From a checkpoint of a small image flow-matching model.
Training: adam_atan2 at rate 0.0028, 22700 steps, batches of 64.
Data: trained on stained colorectal tissue patches (NCT-CRC-HE-100K), 45211 training examples.
Rows from block 3 of a small image flow-matching model, named by matrix and row number. Rows with one number belong to one channel. Each number is 128 + 24 x the weight over its row's rms, rounded and kept within 0 to 255. All counts start at 0. Numbers have three digits each.
After each channel's rows are labels from the 100 images, of 14976 (inputs lightly noised), where the channel reaches its highest value: "strongest on" is what is common among them. Only what is clearly more common there than usual is listed. The data: stained colorectal tissue patches (NCT-CRC-HE-100K).
# convs0: first 3x3 conv (model.enc.1.1.convs.0.weight, 96x96x3x3, each kernel summed), inputs 48-95
# convs1: second 3x3 conv (model.enc.1.1.convs.1.weight, 96x96x3x3, transposed, each kernel summed), outputs 48-95

convs0.22:107111118100118119069122117106116124105083127118114145129120151103151112075104152117137099140117162160116109110127123120100160116161086091135144
convs1.22:073097155094118094151098070118103124150138128124122096132139122154099136130143109126143136121116115094143143101122119100030115119094139121124122
strongest on: tissue: debris

convs0.6:119095162118118066116103157130133099107139130131138144115126187136129136120119125131125127123137120116101116128105138122142095129043148129086097
convs1.6:158147213117109137105102127093139128153143132155115143152159139136146121110136128095125128110129126134137134126110109117113121113126158111143133
strongest on: tissue: cancer-associated stroma

convs0.3:155136117155132141088134174130114109117119114135122110128131123130128134083113102112083071122125150115119118094113124119146136118102077098099108
convs1.3:182143189161140148126135117131126128158131129125110119124126140106123144203141119124129145135140125126134134119139133121119157136129180143163141
strongest on: tissue: normal colon mucosa

convs0.71:132112138183140156134147111125142137104121146134142161105105094093129101147149122125116127121141095144121127138118141123109142152132135143141109
convs1.71:114149141170101142136136141114113125077129121112135139120118094141104137116154133112133104119120133049140132118111089111107105097126112129105072
strongest on: tissue: adipose tissue

convs0.5:086127126136135127091113097092104108132107115117139089129130118158128128123096086117122128112130124161114124128149136137118189114131075119143135
convs1.5:066077156108128098144103097115073112140119149123121086131137114141102125078120100109125125123126108152135137127115136133111107122088138118121153
strongest on: tissue: adipose tissue

convs0.67:049102136120130090141136113137154151151129081143050061141139116128077124146130121098142164099136113103155143116124130125117107134133144125173157
convs1.67:120087120121107120125118166110135135082087127108146145101104130165152103062124160148145113140100157108115117121110110094141115145126146142070121
strongest on: tissue: mucus

convs0.40:188120125086115079120125137127126106109097164094158207128125138141160082100115120133138102138116162116121123118123128130130114138135117133114116
convs1.40:108150137130133126116121111116114129132155147147118132139144138103137147117116109102128101124148116123157165132147132156149126102097070106152137
strongest on: tissue: normal colon mucosa

convs0.44:142117148112128114111120255129165117129135126133150133130128121161133115100090139166141128143138206105123119132124127130104128132133155131114112
convs1.44:096121156129119108131115069100076141142122123143110125135143114124109151124164102098123145124122126075139143130135131122084133106128122104185142
strongest on: tissue: adipose tissue

convs0.49:148136151166117137131129162130140103125112165119160159120113112143142106064108129134127100149132152149130127090143144133162141132141134121112139
convs1.49:065146135153177149124124100123129131127143124154119121132146147094110160169160107118135137128142127146131134121146136127104146116108065123146147
strongest on: tissue: normal colon mucosa

convs0.59:045119089106139105123137066105087144100090111084122107125118113103133099170148113090100119130137115120123125138118124128126112122117121096124114
convs1.59:099119111117139113149110109127095126134112109119126100115130050110105105091091130111129108121115140092120114118102092091130108113075118147098090
strongest on: tissue: mucus

convs0.11:163106148085114099111126100123112103117141111127137181124122165123147156115128154137143125144116120145093095127120107111140126116176118117105099
convs1.11:100158165142126138105105055106123147115136139131138129145140141166129146142150121106127121128125108085156167126155150127040116119121126104117139
strongest on: tissue: adipose tissue

convs0.79:123121123062125095142118132123118132165122065121095101098110116088115092072102159136131123121118114126140126088140119112110117131133124105170097
convs1.79:063120159129156131133111129113092126161133159144150141142140144106115148145146135094141142138121136145133142110166121129111142145168104119136150
strongest on: tissue: normal colon mucosa

convs0.52:135108130112112106118144112135132124165183109176119135139159153126114180153178132089126118130122101078142138141108097129130099115106131133141148
convs1.52:208144161156138155097145172135159129080131110104124149105104142157136123126101148144146125121109125124104096133128132112115151146144136165111126
strongest on: tissue: debris

convs0.20:067102138108138091080099165095121137159143128160106133131141135134115149126120140124116123108132178088133130147114133130066130097115103080145144
convs1.20:142108107152130141109138142144156141065106132108133127123109127122143119127122129155140106130124135165105109143160153158142181160140136145088137
strongest on: tissue: smooth muscle

convs0.31:140122138161099150147112127131125104146117145131124163147137167122133118113152141140141111139108125167137119067151123139134197100197140115131132
convs1.31:076145172139137107178130090131118135144125110139107117137146116078100128104127115150110112116129135100138142134130133129072117109105085124129128
strongest on: tissue: adipose tissue

convs0.84:145125186110158094148136172143156129126140152140159132122125108183127123103124124143131139157161144082134156164133126134143106130091174154109119
convs1.84:081094159133143150095137142101111136103115130142109133134139128113123167096110115105131136107101147119102097158116115098123157127165080099125128
strongest on: tissue: adipose tissue

convs0.56:157114088139143121118166019132096133093101135107131127127135152116109131180162137084162140121131109141111121124112132127124144161137111129120150
convs1.56:085099098094125099186095131142119107142159120121135089119136088121106135094132127146116128128113138166130126098114100116085099123063144153117112
strongest on: tissue: mucus

convs0.83:139127132124106109133148088128132132161183128164108097133139158128113177157185118111144119127123103090159131191122115137125107132120134143139161
convs1.83:187111159158134133079136200127156142085125123112133126108099130149138112120115137127141126128107136138116109118114122097159136141139154154095145
strongest on: tissue: debris

convs0.9:148148142118114142124121165154113111114142124135153155120137122089141140113147172157129109151125124126138124130154108140135150115152114158098131
convs1.9:090145149134146110184126068125107138147141116132093086132139101110110149133146093119116149129131124082149149113123122114067112109108109116161134
strongest on: tissue: lymphocytes

convs0.53:116116126115122127129161088141126147144169111165125105137157138112123186211165120086109116137112110160136124181119106122124132121126123125162151
convs1.53:179135173151108117099144134116176133124109132101109099123106146130132098156152122127140124139129115117151153117137137134145119130128085132152160
strongest on: tissue: cancer-associated stroma; tissue: debris

convs0.50:108136117135141144130140070118105146131120130127122125141144136106131151204128109095083123128122114207130124161127130125119161113164109109159150
convs1.50:110117137116116093164137073125141137145114128119117097137137108079117125129133103146134120128111104111152151130131126144122113108103065118142137
strongest on: tissue: debris

convs0.10:145133115122133114100109114096112150131125135137127130126123124142103123156133129034127146120142203109122144161121136126135102107120098076119126
convs1.10:150150123154119161099151132151154142125128136112113112116106153097145114139123126161137110122137122177110108145136142152201147150142089119105153
strongest on: tissue: lymphocytes

convs0.61:075119152107128079135137102128087123146143127147098123129132079127098147117144124113131165112141133092155147166132131143111116121122125141144136
convs1.61:161132161146114155106143157115097157070103128115135155138130110138158133116121136114149123143092158112108106133135101109163144138160119123070126
strongest on: tissue: tumour epithelium

convs0.60:125123109138133133095163146136146146137152081161103092118141148100134181151157134125113107132118090154147113159111127129129125145136109135149145
convs1.60:160100150120102102126126159135154120126111125112147130119116152163129106109116147156142112127109135113125127113135141129089132141122132145171146
strongest on: tissue: smooth muscle

convs0.15:129133124142148129090107168134086135160168070135106116112129134089137158110113108164105109128130187167154130147139136148098133122101113122153120
convs1.15:090079095126116117122142141131136117094121126111129139110113150076132115070127136154132111126101124212099102149128132131115135147136137132093151
strongest on: tissue: mucus

convs0.91:104118107108138101110118178130113110132127071134123112123125117121141113102054112144106108130148162079125118132107137132130086120083098124140108
convs1.91:136147138126132125107142099113134134101133142125124115131123147178147131165145113100161173127145126144133134127129143138110156128131141124135140
strongest on: tissue: smooth muscle

convs0.28:139142113120141141104139054131136112066092155107141170111088155141137096133135111087111122132128121129122132121132129113124132119138127132118137
convs1.28:106087107087122107146114132118121141113114159135155138143138138197133124092102118132143147129127126097127135114130135108073119125121142131110117
strongest on: tissue: adipose tissue

convs0.24:207120113101147119121144102131174118099109110133102090111106142142105073135131110084132125126141130128121115135108108107138110148114128128102096
convs1.24:036124117151133135134118112134127143099106136130125140132120177149150105087153137126146128141158137087144153135135163139081117135121111159098108
strongest on: tissue: adipose tissue

convs0.34:161148136155125175142129145133114112132120157118156196143133176122131117122134136128135117134128139190124136104159137146144166124181133133108134
convs1.34:085154120132118111129131062115091136146133139128134145133133130088123141113140122126126092136104134062140141121140117119126120109113080105157133
strongest on: tissue: adipose tissue

convs0.13:082138116145184130097105158140103165150142094106118118115130125103140147088118137147127114135136182176114125182143142137082128146130122103156134
convs1.13:127103127124103118117135131131143119083100129107131133115107126114138098070112135154139116124121113181122124133127127148175119137121164125110140
strongest on: tissue: adipose tissue

convs0.37:119124139104138099128141126133081113124108106121113123076094089128154074081077133139140116155110131116126111121127125114125138128115110112126102
convs1.37:090138149150175161103141137125092124128141123142127132132137121095123153127143135102161150126133135153127131122152117129117160132148044120123136
strongest on: tissue: normal colon mucosa

convs0.82:132149139124127156122096132104096133123110161126148175136131143126122128181126110104104119130125115164124139100154154147146160107141127118120145
convs1.82:119148143115114100166135039125131135130090136121115118130128118086122110139134113139123103137123097080150151111126117135131098101101111116157119
strongest on: tissue: lymphocytes; tissue: cancer-associated stroma

convs0.39:093115116130122111124140099129121126143164103160103089128146135123086175146172137103155124121122115095150136182126107132117118127134130134141148
convs1.39:184096162137116127122127182110149143081096119105146129112102120160152096124136138137138127142099140134127122109109107072177114138126185142055132
strongest on: tissue: debris

convs0.58:153108120115133107116137062115134133119119120125135112129136146143130145169152146089122115154125112108109120158104116109155109126093139104106152
convs1.58:078100119128081127137116149132112124141124131102128105129112115133130099110130159109160118126098165134112112119131112131081137119108101146100115
strongest on: tissue: cancer-associated stroma

convs0.57:168113132117124112113158087126138130114130137157141130125136147130134167166129132110134115150110149107108109169108112107126142150113124122115146
convs1.57:190115176139118116158120119111138152107135116126126107121124106154138126152152115121140145131157107115162167110120136142140106119103203157127139
strongest on: tissue: tumour epithelium

convs0.70:111117140117129093153140114128136180161117092166095058142138082105126129174111124129112160135133092093151143131131130122131123136136121122164157
convs1.70:171132141129095122122132132117128121105076122114124103113109143162143082090129137141133136140120115085143146109120117108132097134113119136119133
strongest on: tissue: smooth muscle