config.yaml
model: "image flow-matching model"
dataset: "stained colorectal tissue patches (NCT-CRC-HE-100K)"
train_examples: 45211
image_size: 32
horizontal_flip: true
conditioning: "none"
arch: "unet"
objective: "flow_matching"
cond_dim: 256
logit_normal_time: false
norm: "groupnorm"
activation: "silu"
weight_standardization: false
widths: [96, 96, 192]
blocks_per_level: 2
scale_shift_norm: true
attention: true
upsampling: "pixel_shuffle"
init: "orthogonal"
residual_init: "scaled_by_depth"
optimizer: "adam_atan2"
lr: 0.0028
beta1: 0.95
beta2: 0.999
grad_clip: 5.0
ema_decay: 0.99
steps: 22700
batch_size: 64
epochs: 32.1
lr_schedule: "step"
warmup_steps: 680
weight_decay: 0.03
Rows from block 2 of a small image flow-matching model, named by matrix and row number. Rows with one number belong to one channel. Each number is 128 + 32 x the weight over its row's rms, rounded and kept within 0 to 255. All counts start at 0. Numbers have three digits each.
Before each channel's rows are labels from the 100 images, of 14976 (inputs lightly noised), where the channel reaches its highest value: "strongest on" is what is common among them; "patch colour" is the nearest of a few named colours to the mean colour under the peak. Only what is clearly more common there than usual is listed. The data: stained colorectal tissue patches (NCT-CRC-HE-100K).
# convs0: first 3x3 conv (model.enc.1.0.convs.0.weight, 96x96x3x3, each kernel summed), inputs 0-95
# convs1: second 3x3 conv (model.enc.1.0.convs.1.weight, 96x96x3x3, transposed, each kernel summed), outputs 0-95

strongest on: tissue: normal colon mucosa; tissue: mucus
patch colour: grey
convs0.9:115143117125096075128093127108032082100083111153111093146090086110112039092105107106134108170116154142119119158106106065160098160115106192072144120122111101090117083121185132148157112140074126098089099102100112086110033131134115161115109114152112159128079110145104119117097123086123170121
convs1.9:141110098135144193109130153074151134160138158138158165103136151119121150153143133120105143160120158135139099121106127189105131088124108163058173101134145197106176000128107122127147132141186125132161148133177182149153113156155143189142118119130148099120153133143109204138131196098120180168

strongest on: tissue: mucus; tissue: cancer-associated stroma
patch colour: pink
convs0.41:118112098111132155128158127084255117146148130102151103081139166109109161122095140126118135125131156112153107111098124250108146116112105131134151181115093121167137135095066112111145093071179101138144114110121110150129208131146124133139118132110169072122149149146117117172155192122101127179
convs1.41:139161179156147063128116118161057105108057118103144110131126113121155127108134136164079069118135074114104130107108136123103115113127111041192127077111098114107111208094118129116097120129084120120102125138079106109123052106120139106110133126120107152143077118096099045082115093177139108074

strongest on: tissue: tumour epithelium; tissue: cancer-associated stroma
patch colour: pink
convs0.23:119117135130063176168132140020087105125130116104149129120154129127154159130122096153125096094130060109130125098074033112110138071111137076172156131121131126123135154089049114065043135121171116128148161136122108128120154149120072079143149128071139099133126127107133150090117118155120103095
convs1.23:111083093061129045137117057084123148109138111107170120146155105127117122153141162096188111126143160125139120143140088166087187108163198107113103144185135148131121098150106097054173102089115126117145137128082101142129151185116120155158119144090106192173137139111183086098117101079110166158

strongest on: tissue: cancer-associated stroma
patch colour: grey
convs0.66:101113085061084128124172102072088132184125170123126141108132096080094111105079106044090116083140154122115134122145075082127112148112189146141143080079122075164084076117153123207149071060135119132132135136130113130113129127152120132134153112134146086121169158198146122169142088100109129140
convs1.66:124137153176121089131120196154095155130096144170145191136201143114137119118101135134110092136126129188132095169142089142108099027164092071129083135144135139132179123126130124117148121159122116127095117112147179142123098183168103137185137148125138152126080097036079108073119085118127084090

strongest on: tissue: lymphocytes
patch colour: grey
convs0.67:132133107138159154158157126072106122141084127113155123106148158112123182134129123127087111106113078096092103069048056096096091132092097078151149054140116137156156090100081090120080112091164127136132163137099139142080056075123107108109131142156124039107077144138120153155120120131102087095
convs1.67:099104100094111094125139112149101115106164104135223153125142121155138123123122157121161124126095186152123068146093078183074070134195167116104080137133096132142119083125101094084163119157131171127148149170139130107155173201107084118197118140086118164156111128140200119111100103136105177157

strongest on: tissue: cancer-associated stroma
patch colour: pink
convs0.74:127133087118123202116173126093187073132129133096133149104153186077115205130157139148074131137129181128133084145149107108100121073139119095113132163148132137121124105070022106105160093078183081139158153119134075144099091174145118114130127109096177104131173133132131067128113138140112138168
convs1.74:121136161102086014088117079168071159110088123129151177184079082109137139118145146156063083155135087144089169124159110149106116120154124085154124094110063086104083175103110124118117162122123144114114138137131133094110091098132162118112113159104084167147087108116156091064109094178144132112

strongest on: tissue: mucus
patch colour: brown
convs0.86:141123098146184085081119115100211188133157139110135113115112129122122198171164144154140160130147105127143163103172184105148124161121141148184087188136127194152178125154189132155093119114097125111072136126135114116119023097136144158112106154160158085119114141145144134175172173095132112160
convs1.86:162141173158077076068138119195125145085123095126130193161116129141140152122147156173132125131098131117080093135079117098099074155141159136087130171153143129167134101121015121116141183156101142112107123126117126111121090108085072085155116170065086173158131128153146136104089076101111162125

strongest on: tissue: adipose tissue
patch colour: white
convs0.55:094086089096150032094078107108079062152085156105123124077065127100090034145095105107092137119151154130127115164145121159116133161161140091136104030103120086101086147109139160150143106107114099136140090073123101152082092137150142112130145116120090121110151143134130087114127115166125118083
convs1.55:114129138113088124086102127152149144149142134090067129076097154144110124116211136153120209130103123129076076119168138092109087187092142129101173122141117238119177069159165131156129094117133133142171132122176139128124109137119139125078129139161116112108171134184161138197128145075104159119

strongest on: tissue: cancer-associated stroma
patch colour: pink
convs0.22:141156158138128049113124122216108153132135134148138109167098117137100109144116189099045141134109175149111108179166171187112118184148145186086135157155097155167149117175128140141204110125097120108061091109091098097111173142124099129153102136123116200150144124158136157101136122102118155175
convs1.22:123115098130160174127096126118101124154062139145116126085117153092127108105134113138090112124118085117104124105107151116125096087085072005139135095082083095076106147101132136154091068129136114154153120116193168128113038131136145128091142099150125075115086114098088075108130112163141071097

strongest on: tissue: adipose tissue
patch colour: white
convs0.54:095061086124141094095103117151051015138100152111095160051091146096104110149099126115113110111134131139123135123117099082132126102059120036105117038084156109096106123128095147125149111101115116115099106117093123135106092159115143115142146106133106093093123105108088095082114099095133160139
convs1.54:118144154110137134123109126097123126156171160169195158150171182115116121155096147106120113098135145134174100136193136113127163073144121112126101128125130101096163103114216114115168132115192142165177184143162177153118143163210199148143121118187083146134153145098111144118150211153085154133

strongest on: tissue: lymphocytes
patch colour: grey
convs0.70:129069094074099122099118101064255118100157096127191137118134129090093198114129116120110154167118137146145096146159117191107089129129142104096197145116068153157161093091132109113103097101123102109124102104130101109110138128134108125171078124106160108118109176148149088186133152108133132134
convs1.70:160166187167145067120103132139100154103040115151105139177143124118160155116127129151072063116125079096099140103098136101139106087119112067148135087108087089081099185094112133104089135142097117131105123129120143122125038113120143105088138135101117156144095105093125073082117069172144133059

strongest on: tissue: mucus
patch colour: white
convs0.30:133133155134105113133125126122120094103140128123144065186113110130117091131105133109114139127117206151123118182115177165141102151189162189052166142131106107145097080150164147109195129157059117112112082113085094119158180162121105109113119113143101241151183129134138101103096114102129174151
convs1.30:125114086124131137141095127112123130140050137139076168090077147098132114097136093123165114124109113096148122120108151107155103084121053043049128130076100095086111128111174136183091092133134102162148113109170170131115034119142149140115134102117135089124097126123134047121138119177155070103

strongest on: tissue: tumour epithelium; tissue: cancer-associated stroma
patch colour: pink
convs0.91:127110139131076181172176132031058161139146130145146076150150124142122152116072142129136090106128139111141133116091088255128141102143150137133127167103126102136096152061093120113137141146111142125124135141130110129177223139134128084111136139098124184138175130122125154060103126162120118139
convs1.91:128119117119123081087126099149092148138070134154076155129090123102092123118133141123198148123116141117148106150148165075174135087104126010079112170145168096082111124133131122167131143137102092097076117086171155141118081151125136146142138126110107169158072135161155015098145131118135162152

strongest on: tissue: mucus
patch colour: brown
convs0.51:140111114143058121130140144104126157131105117114206144100121082079126133112126119176104100160134078114156076126120088152064135086106126092127155098099126112120098147083036097116134092080192070120151161108110137094073077122136070142192106129101126046131152139133126099115141154162103102118
convs1.51:134179207152125090149156130196084167103102114102034060137127127156164098117131148134179116106121121109076107151111151064123125158130120109165112167143137132156120180110106133148110142157080141131100123144072091114161188107104082070096130146117099148134118110092093140086114074167145084089

strongest on: tissue: mucus
patch colour: pink
convs0.49:076075073051038167150096104133170078118125129174129166092127113122100121141123061103083171157118106145126083130164091064114106126100114090110131118122127118077156108094106130124076081097112118114131127127185110088093132158130140129113095103057112110109112109131108080127120078079154094102
convs1.49:147133178124107071158102105144061196100089119207157144184092122139187141129059142078104066122121099098127129117153091147148128091147146047145115126129152065116130135096150102127092114117105129151124128125150156143104136091124110106097127162091120168159107120123183107080131098190184098090

strongest on: tissue: lymphocytes
patch colour: grey
convs0.7:147148155148174189171128157048144126127104112111130146127157222113136188111122065141138121092120103089126121097105100101132117110155131148153182157167134163133179108072131108118049138134161122183161154144157149158148090122139119117110167142164146141136079202142151148212111099118116129096
convs1.7:143118144117094080076151073148120084090157091086158137133112105147145146107158170154104100136086180168110110150100125179052086179142167101120155077127162123176117147120076081053197159141107154086110150150098121104136139134097093137178100153080119164162127126148135100110097131116091174172

strongest on: tissue: lymphocytes
patch colour: grey
convs0.3:162148165177166168148133140055185142123129112111127177139152218118144240108135108162127122116125129111125132128117090105120131113161140170151180193149139173154178121069114098125083141145158115152141161154138132147169103157146113112128152147169175177132083168134147143211107145132116143133
convs1.3:136124161131079058085148083156128056093140104091151127122119106142152153117143169160086086124112154146106117139095124180034099163152167075124160052127171119179117156132068101065173170136113145095113144149095106105137143127103091125160118163067114167158137123145132098109102131118105159166

strongest on: tissue: normal colon mucosa
patch colour: brown
convs0.8:127142137122111040088118116080037109111102132131105083148077075111118042100116156099088118162130164148123122165117125104145098137107118177069115079113084096124111098135181127148180136134078141082076113118102083080121045116131107159138090121167117125124114101138098117115111132093112165139
convs1.8:153124083157133215118124165154182108177103166156122181047143165128127154134152137142134148161113140125133108118099137166123116110107079100062193120130188161104178044123103128143128115142190133150161145136200204151147130164157137193151126123143108099121126127142107147141137177143126127143

strongest on: tissue: debris; tissue: cancer-associated stroma
patch colour: pink
convs0.29:160164191173173136135150100008166122127145116155116170108116149094131186143100168150150098111149122106132178144151130145129152137123167099157148070149152142219128162147122103127061129129097078162124134134091169118144225121123115114104158184178127141132127147127139122156140160159140142135
convs1.29:129104141130050081099150070151132022087196096109193109108107108163180129074122166134091091102123143153123156148092095151110081158134146065121137090103144107190126126122134085075155148140119143119115152176098102099144174107094122108180097134109148132135140117135094087138114151094105106161

strongest on: tissue: tumour epithelium
patch colour: white
convs0.13:140179188128063072149139142182053090105120116144122095157130103155132115137111167117078157125131146133111133161137157195116146142156141111076134117163108137171149155176116152124188150167060151089094130140097106064139190163118047114152074146111133193148150130131123126090138125115110162148
convs1.13:120109031137171183126099116104166116177101153129111127060125153105090106118111094089143123093120099099134170105135138096145138105086077076138094137104113107082117122116146120141122038089168123176184134118175159172114088146156186148087160096161072088117113112097099110125140133156121072131

strongest on: tissue: mucus
patch colour: brown
convs0.79:114135062121233129134063142161175131165122161137134128113135195145111168140183119140173158135120083086124159127128130091158116122142091155186114183144122158110178100101187120167108103133145133157142115120133134178130038098136171151100153086180153100089118145110127123191149143130144118100
convs1.79:157150176154074065076141109161112144076131084101123154152140112146141155094155170180113110131088159138080060142084123145077071141152155149095149154153115137161125108112064107091161169159103145105108134137102125102146111112094074096153102172074087175168139136149162148096077076094109171122

strongest on: tissue: mucus
patch colour: white
convs0.40:114134095112150146112185107103203117160149131127123071077139169164099175120076123096116132118126152092148122091064160183102145159131096109134110186100092097183138127096059122108098066097163131144129102124108081158159200099134139127136114128106164083123206125144096093148167170117102103142
convs1.40:144152166168144028138112122188039099103060117128137118129111124118138138101135147139146092131112091105121144120142141135120142102125130036140127139115121114086098187096107119144112125126092113123083121122118141117119051124121117125126138148096108167158070124135150007103116091198151119107

strongest on: tissue: normal colon mucosa
patch colour: pink
convs0.78:171170146127097130094160142179078022110097111094122139123139134149140142134119151145066146125156127120140119124108163183074161115119112110096176038122144095159158164157052145090173142135143149085124138127055110103104094121142066133191115123112147124152156159145106108132132142139066158142
convs1.78:091095060091150156106096135063170087157141151137167131056144154094093106130122115108110134106129110119133162098155147102132155112126092119138101105101113118087112109136171118134144053097184139175193158133185154160118120169188201190116139094178087091106140136105120111137138157154091068137

strongest on: tissue: mucus
patch colour: brown
convs0.38:123111115132104112127123145114081145072119092122108090112122114126123121080107116113071081109097110118084072102088111099090063106121127123113100137119117111097115072101094098105119097108104118099093126119104113098103040100077031090075099118102096104115095106111120144100077084048092082102
convs1.38:150126163130164072089118105131115172123131128125026076185129117137108177154141131079122155124110192159147124160178109095146113140135158116088126182124130112087112093163072127083180192162092124097108099104087095139147173123143139142057135146102112163152150140142156202133132146096133178146

strongest on: tissue: lymphocytes
patch colour: grey
convs0.64:102125160123199136142151128019031139150110143148126167120119159138157105164102136128107186100128081106110148076105085083124133117147109082148065067124168149186122119122092116112045148146137131146129160162143147159158079102121125117113146145155099076112108098101117136100128095153128116080
convs1.64:112116107108094102098159075164105109111202115099159087092110127168129110129124168112178133115113202156152125166136114169079101200183183126125088134164162159191147082146122093078188109122146145119153134140126108122124193149112095136169122155092116181157172143162186136139115124116117160178

strongest on: tissue: tumour epithelium
patch colour: white
convs0.11:153136212138115097116194132153115167118189122175160124156123126165147146143119223125091147102129164145127156158158143181118150113139155126103114139150119143230137139181123132118165172167107178106108162176138124106183190116111106116181084175118147187142136111122144130110160159124119149168
convs1.11:123117057143166185129099120161135120135076134142069101076111138120093120112118091078172124105113111084124183140122131050175152130095102034116059140112137087081110133131122120136121053107124113173149109113130166153104108141129154125094169114123064119129097107105119111110133090188143064106

strongest on: tissue: tumour epithelium
patch colour: white
convs0.77:124128100111132163141131127207014000138071137160130124098118123108117135133118125123084110142129118131109149124061114110126117097105111087092179003124096105112132114129067129121143110116129132128128141127139170140091077134130139137145146129144101091131128123139110079102110095113123142103
convs1.77:099115082080125207145129137091154131149131138190235150087154144132098118113094111109139115121116126120125169147107139132146112112104079100126096149112090086116113125117151115165147082097153138160144167144185236154122177185137185187152121125170068110120131124111125157125130142187120115117

strongest on: tissue: mucus
patch colour: grey
convs0.81:119107081121054186128175114020197138109120129115177121128114062111099160131098118133119120122130138116137102119139174062137120082139142088098103198107154089077082133101144141103131082105094105122117114112104081092109135146138148114126100111052075159138177117118124081088121106127142097117
convs1.81:139134126134162138145089141112056172124047135121139148159117143114133115152098100118183128108150062114186119074164098153153178081127105056174121153109139117069139161097141129143061115116099099150134100106113151137112069150155132112114139124121128141141074122096143054097130110207148072078

strongest on: tissue: lymphocytes
patch colour: white
convs0.68:133100131128060091156098120093108150096113091133219157134106088099114121108101148156108114179135062122150105137122119170119127108095128106123175157109109097156098138095114120114082102109121084090093134097080156070038111138125067132199097157129075087126124120139125116065119102172119095076
convs1.68:127204203153156133173155185156086182121148132100046054125135123134161104132128118127148124101145129142134138171139123085127180155152155195202102183128130153145129190130157135161143168188096133108097126127116062138141186094133107082117132141158109131124137118115106177109128137146133082109

strongest on: tissue: lymphocytes; tissue: tumour epithelium
patch colour: grey
convs0.59:139143084149126208149117129122162158114157113138096133138192172144109184137141076104139131123116085099113108106115047000111096123112133164135100234129124111106141083098154093129049093111130123129132141147159099112115141145119102101086127105153130149134097133114128144133128108100124102087
convs1.59:118112133091098059128121089177049135073101095142133160139110097134127141133130164147146072161108135120086130144087138151126105140138165083121123138129130090128090140113075115104143148145090143113125126133088159108145141149086061113135126183071059194179099126122152082070095054190162158121

strongest on: tissue: tumour epithelium; tissue: lymphocytes
patch colour: brown; grey
convs0.47:154145119146140166148134117000123118120098123123147167143139130102135195139110125146130087117140093114135118102117094152105129080075136091114147109130195107176132127122103112101085060073160094139131135100070147118036166128112106108118131155113137099136107117134122139114136122177112089100
convs1.47:098075112078068099090120050113146078115159120082195138064117129137152121119130148127119115081109155153111140118116103145133077128185174085127105089142102135160122059126162102064173091117124168137167150165145075137148169162116143115151128131129111155153139135125163084142119119042095134185

strongest on: tissue: normal colon mucosa; tissue: mucus
patch colour: grey
convs0.10:119142139125102047094113119094029106107093120138111091153076081102115044096114156106093111170129161144117125167112122092145091147109114181065117092108092093117113094128183129153183135139066136093080109116105099090114043116130112162137095130160114130125097102147094117114109125095116165131
convs1.10:142114068139147226123125160111192132179122167162137148079143162126117143148137126123128154157121165134138101121112102183114117088126088148078170138128149171108172012128113129146132109146194130155166145134191200161145154156151130172153123125145131092112146127143119204139133177135126136144

strongest on: tissue: mucus
patch colour: brown
convs0.16:139128097136132202144151119121211155143174156165118147143177183174118204136131139110173155097122134122133137109174130027150115128149137132122080225113143134088146086117184130158108114146106154136156133153205120146165163143127144080091113094119149172131143092083109101139120129109152132116
convs1.16:132127119136088080106122083185079142058084088117058112158103107144104143118123144117173087112112123101105174131151116105162137132087129092124080166120185093109107118113089105132117148132074136109113107117085129109145095117106058107095129160068034176160100128124131096085094064163157117101

strongest on: tissue: adipose tissue
patch colour: white
convs0.89:093155120123129097141147113228088068153131163209133123106059108125080074152127139114114152137131155106122129156139156173138124119133084142097135150115121123130117141161121165143196087119070096121045083098052109124110169153127144127144136123119119141113199081102078105092149116120157151160
convs1.89:102095068102138129154090126099103098153091154136148151081068149091105091122133111104145116129150068115121151105120135147152146117103087069169123124087103133074112158140160139164098037111129110157161119104177186141099098138157164178111148102180098063109087126113109087122147154184148052091

strongest on: tissue: smooth muscle
patch colour: pink
convs0.57:129124128120085094162158120096066066141094122127175105086096074120120151142123153148068097138162092122134149110128161213110144087080090047168115077131110121167150196120049129102121095091123119139144129109106111102096166088128155155111133163097080062126127117131096130113175103139140100101
convs1.57:149109080144158185097103111108146143149097143137135201076116134114112120133107099105231152102139125109164160106185137107160193083075086069141090182172173149096137125146149117135123066085144102152152132111192154156076097151138170143101160120128095158154086128125141130120145123182106115135

strongest on: tissue: smooth muscle
patch colour: pink
convs0.73:107111069079088128108107117158075117110085116102108124102112160108112110112128089110076139122107067091098094108057135130107110108078115083128125074106098095100106082105121107109108076073145113112135103089100131119019092118123065134150119120168066074122087108123104114110104088127082109103
convs1.73:107116165095227106130128130089029201153168147181192134155149126127150078149137136076063091143138103141132152153139092151135121120105163101195141183137065205123152136106151117139150157153156133140122151124155175144102137136127158121156129148178110144132118113099104175094120140127115110105

strongest on: tissue: lymphocytes
patch colour: grey
convs0.52:086124074096219211154105138141136113158108147138112124108155225123111165156154083109146160125125101103109130113111108031132103147154103145213110168140110135116169101114159136141083086124130108160156095112140102164106069126144162139077171103156150106104134135133150150136142107113151104079
convs1.52:137120156117074060113131100159092126068124087128156173144127101138142150100146182167133080156098160139088083156090106177091085130128166117081148153150144109154101107111066106106164157146103150106120139141098150100143154136083066104180110177069079183177113131139156123085082077144130175128

strongest on: tissue: smooth muscle; tissue: adipose tissue
patch colour: pink
convs0.58:133125115122058098154153121058114102125097116127182108095106076108122163123146160152078103154142088132131108121121152255112130099086103066166126077127101122172139181104062134116120083082135099134140126103117130109063170102121140146114133150092091054129103135143106127137146096147132093102
convs1.58:146145165163177194149120133108093183131063124115137097128142125130159113094137107160156100101160058136133141103166158084146138087089078083201132162140130136102130212107168138159084126123101112138130133138123131124111065106155154113082146119176098143140065124090096055122130093176145095082

strongest on: tissue: normal colon mucosa
patch colour: pink
convs0.31:148116152160092164153145139060108149095186100125158097201146125126118165096128149137141116128115199142138119162150127180121123147171181210092169175135127115139115119132102120105161165154128139120128128143117103118188189157124103108128111141084139255168147143155168134119105154118123173158
convs1.31:137130159129111054092117099143081123117047124125063141127084101113140129103136134142148115120119123107138089144117180083128123085131108000065129102104154081089101165106108129137111152154096115114106120124130142115134057134124124133116121130096125152155086132150137038095134122149142137138

strongest on: tissue: normal colon mucosa; tissue: tumour epithelium
patch colour: grey
convs0.69:098119090101139134097124120141074000157096157144136160067124118118112092123124118113127119126120141110117117129114095054128115112124103065074127042091155105107082096106083139106138094110118115136095110116083110144109100170139150129149161098139092101111170099095101030103131124116136146138
convs1.69:112124096108136120117122133127079060131152156112193186086095165113111088126143139132176113127121131137186135134150136165159177125092128063107073123091162096104112115115219109133150055100158128157154152122134149164099160164165161162151153118165078108136136137117112131108149172230131086136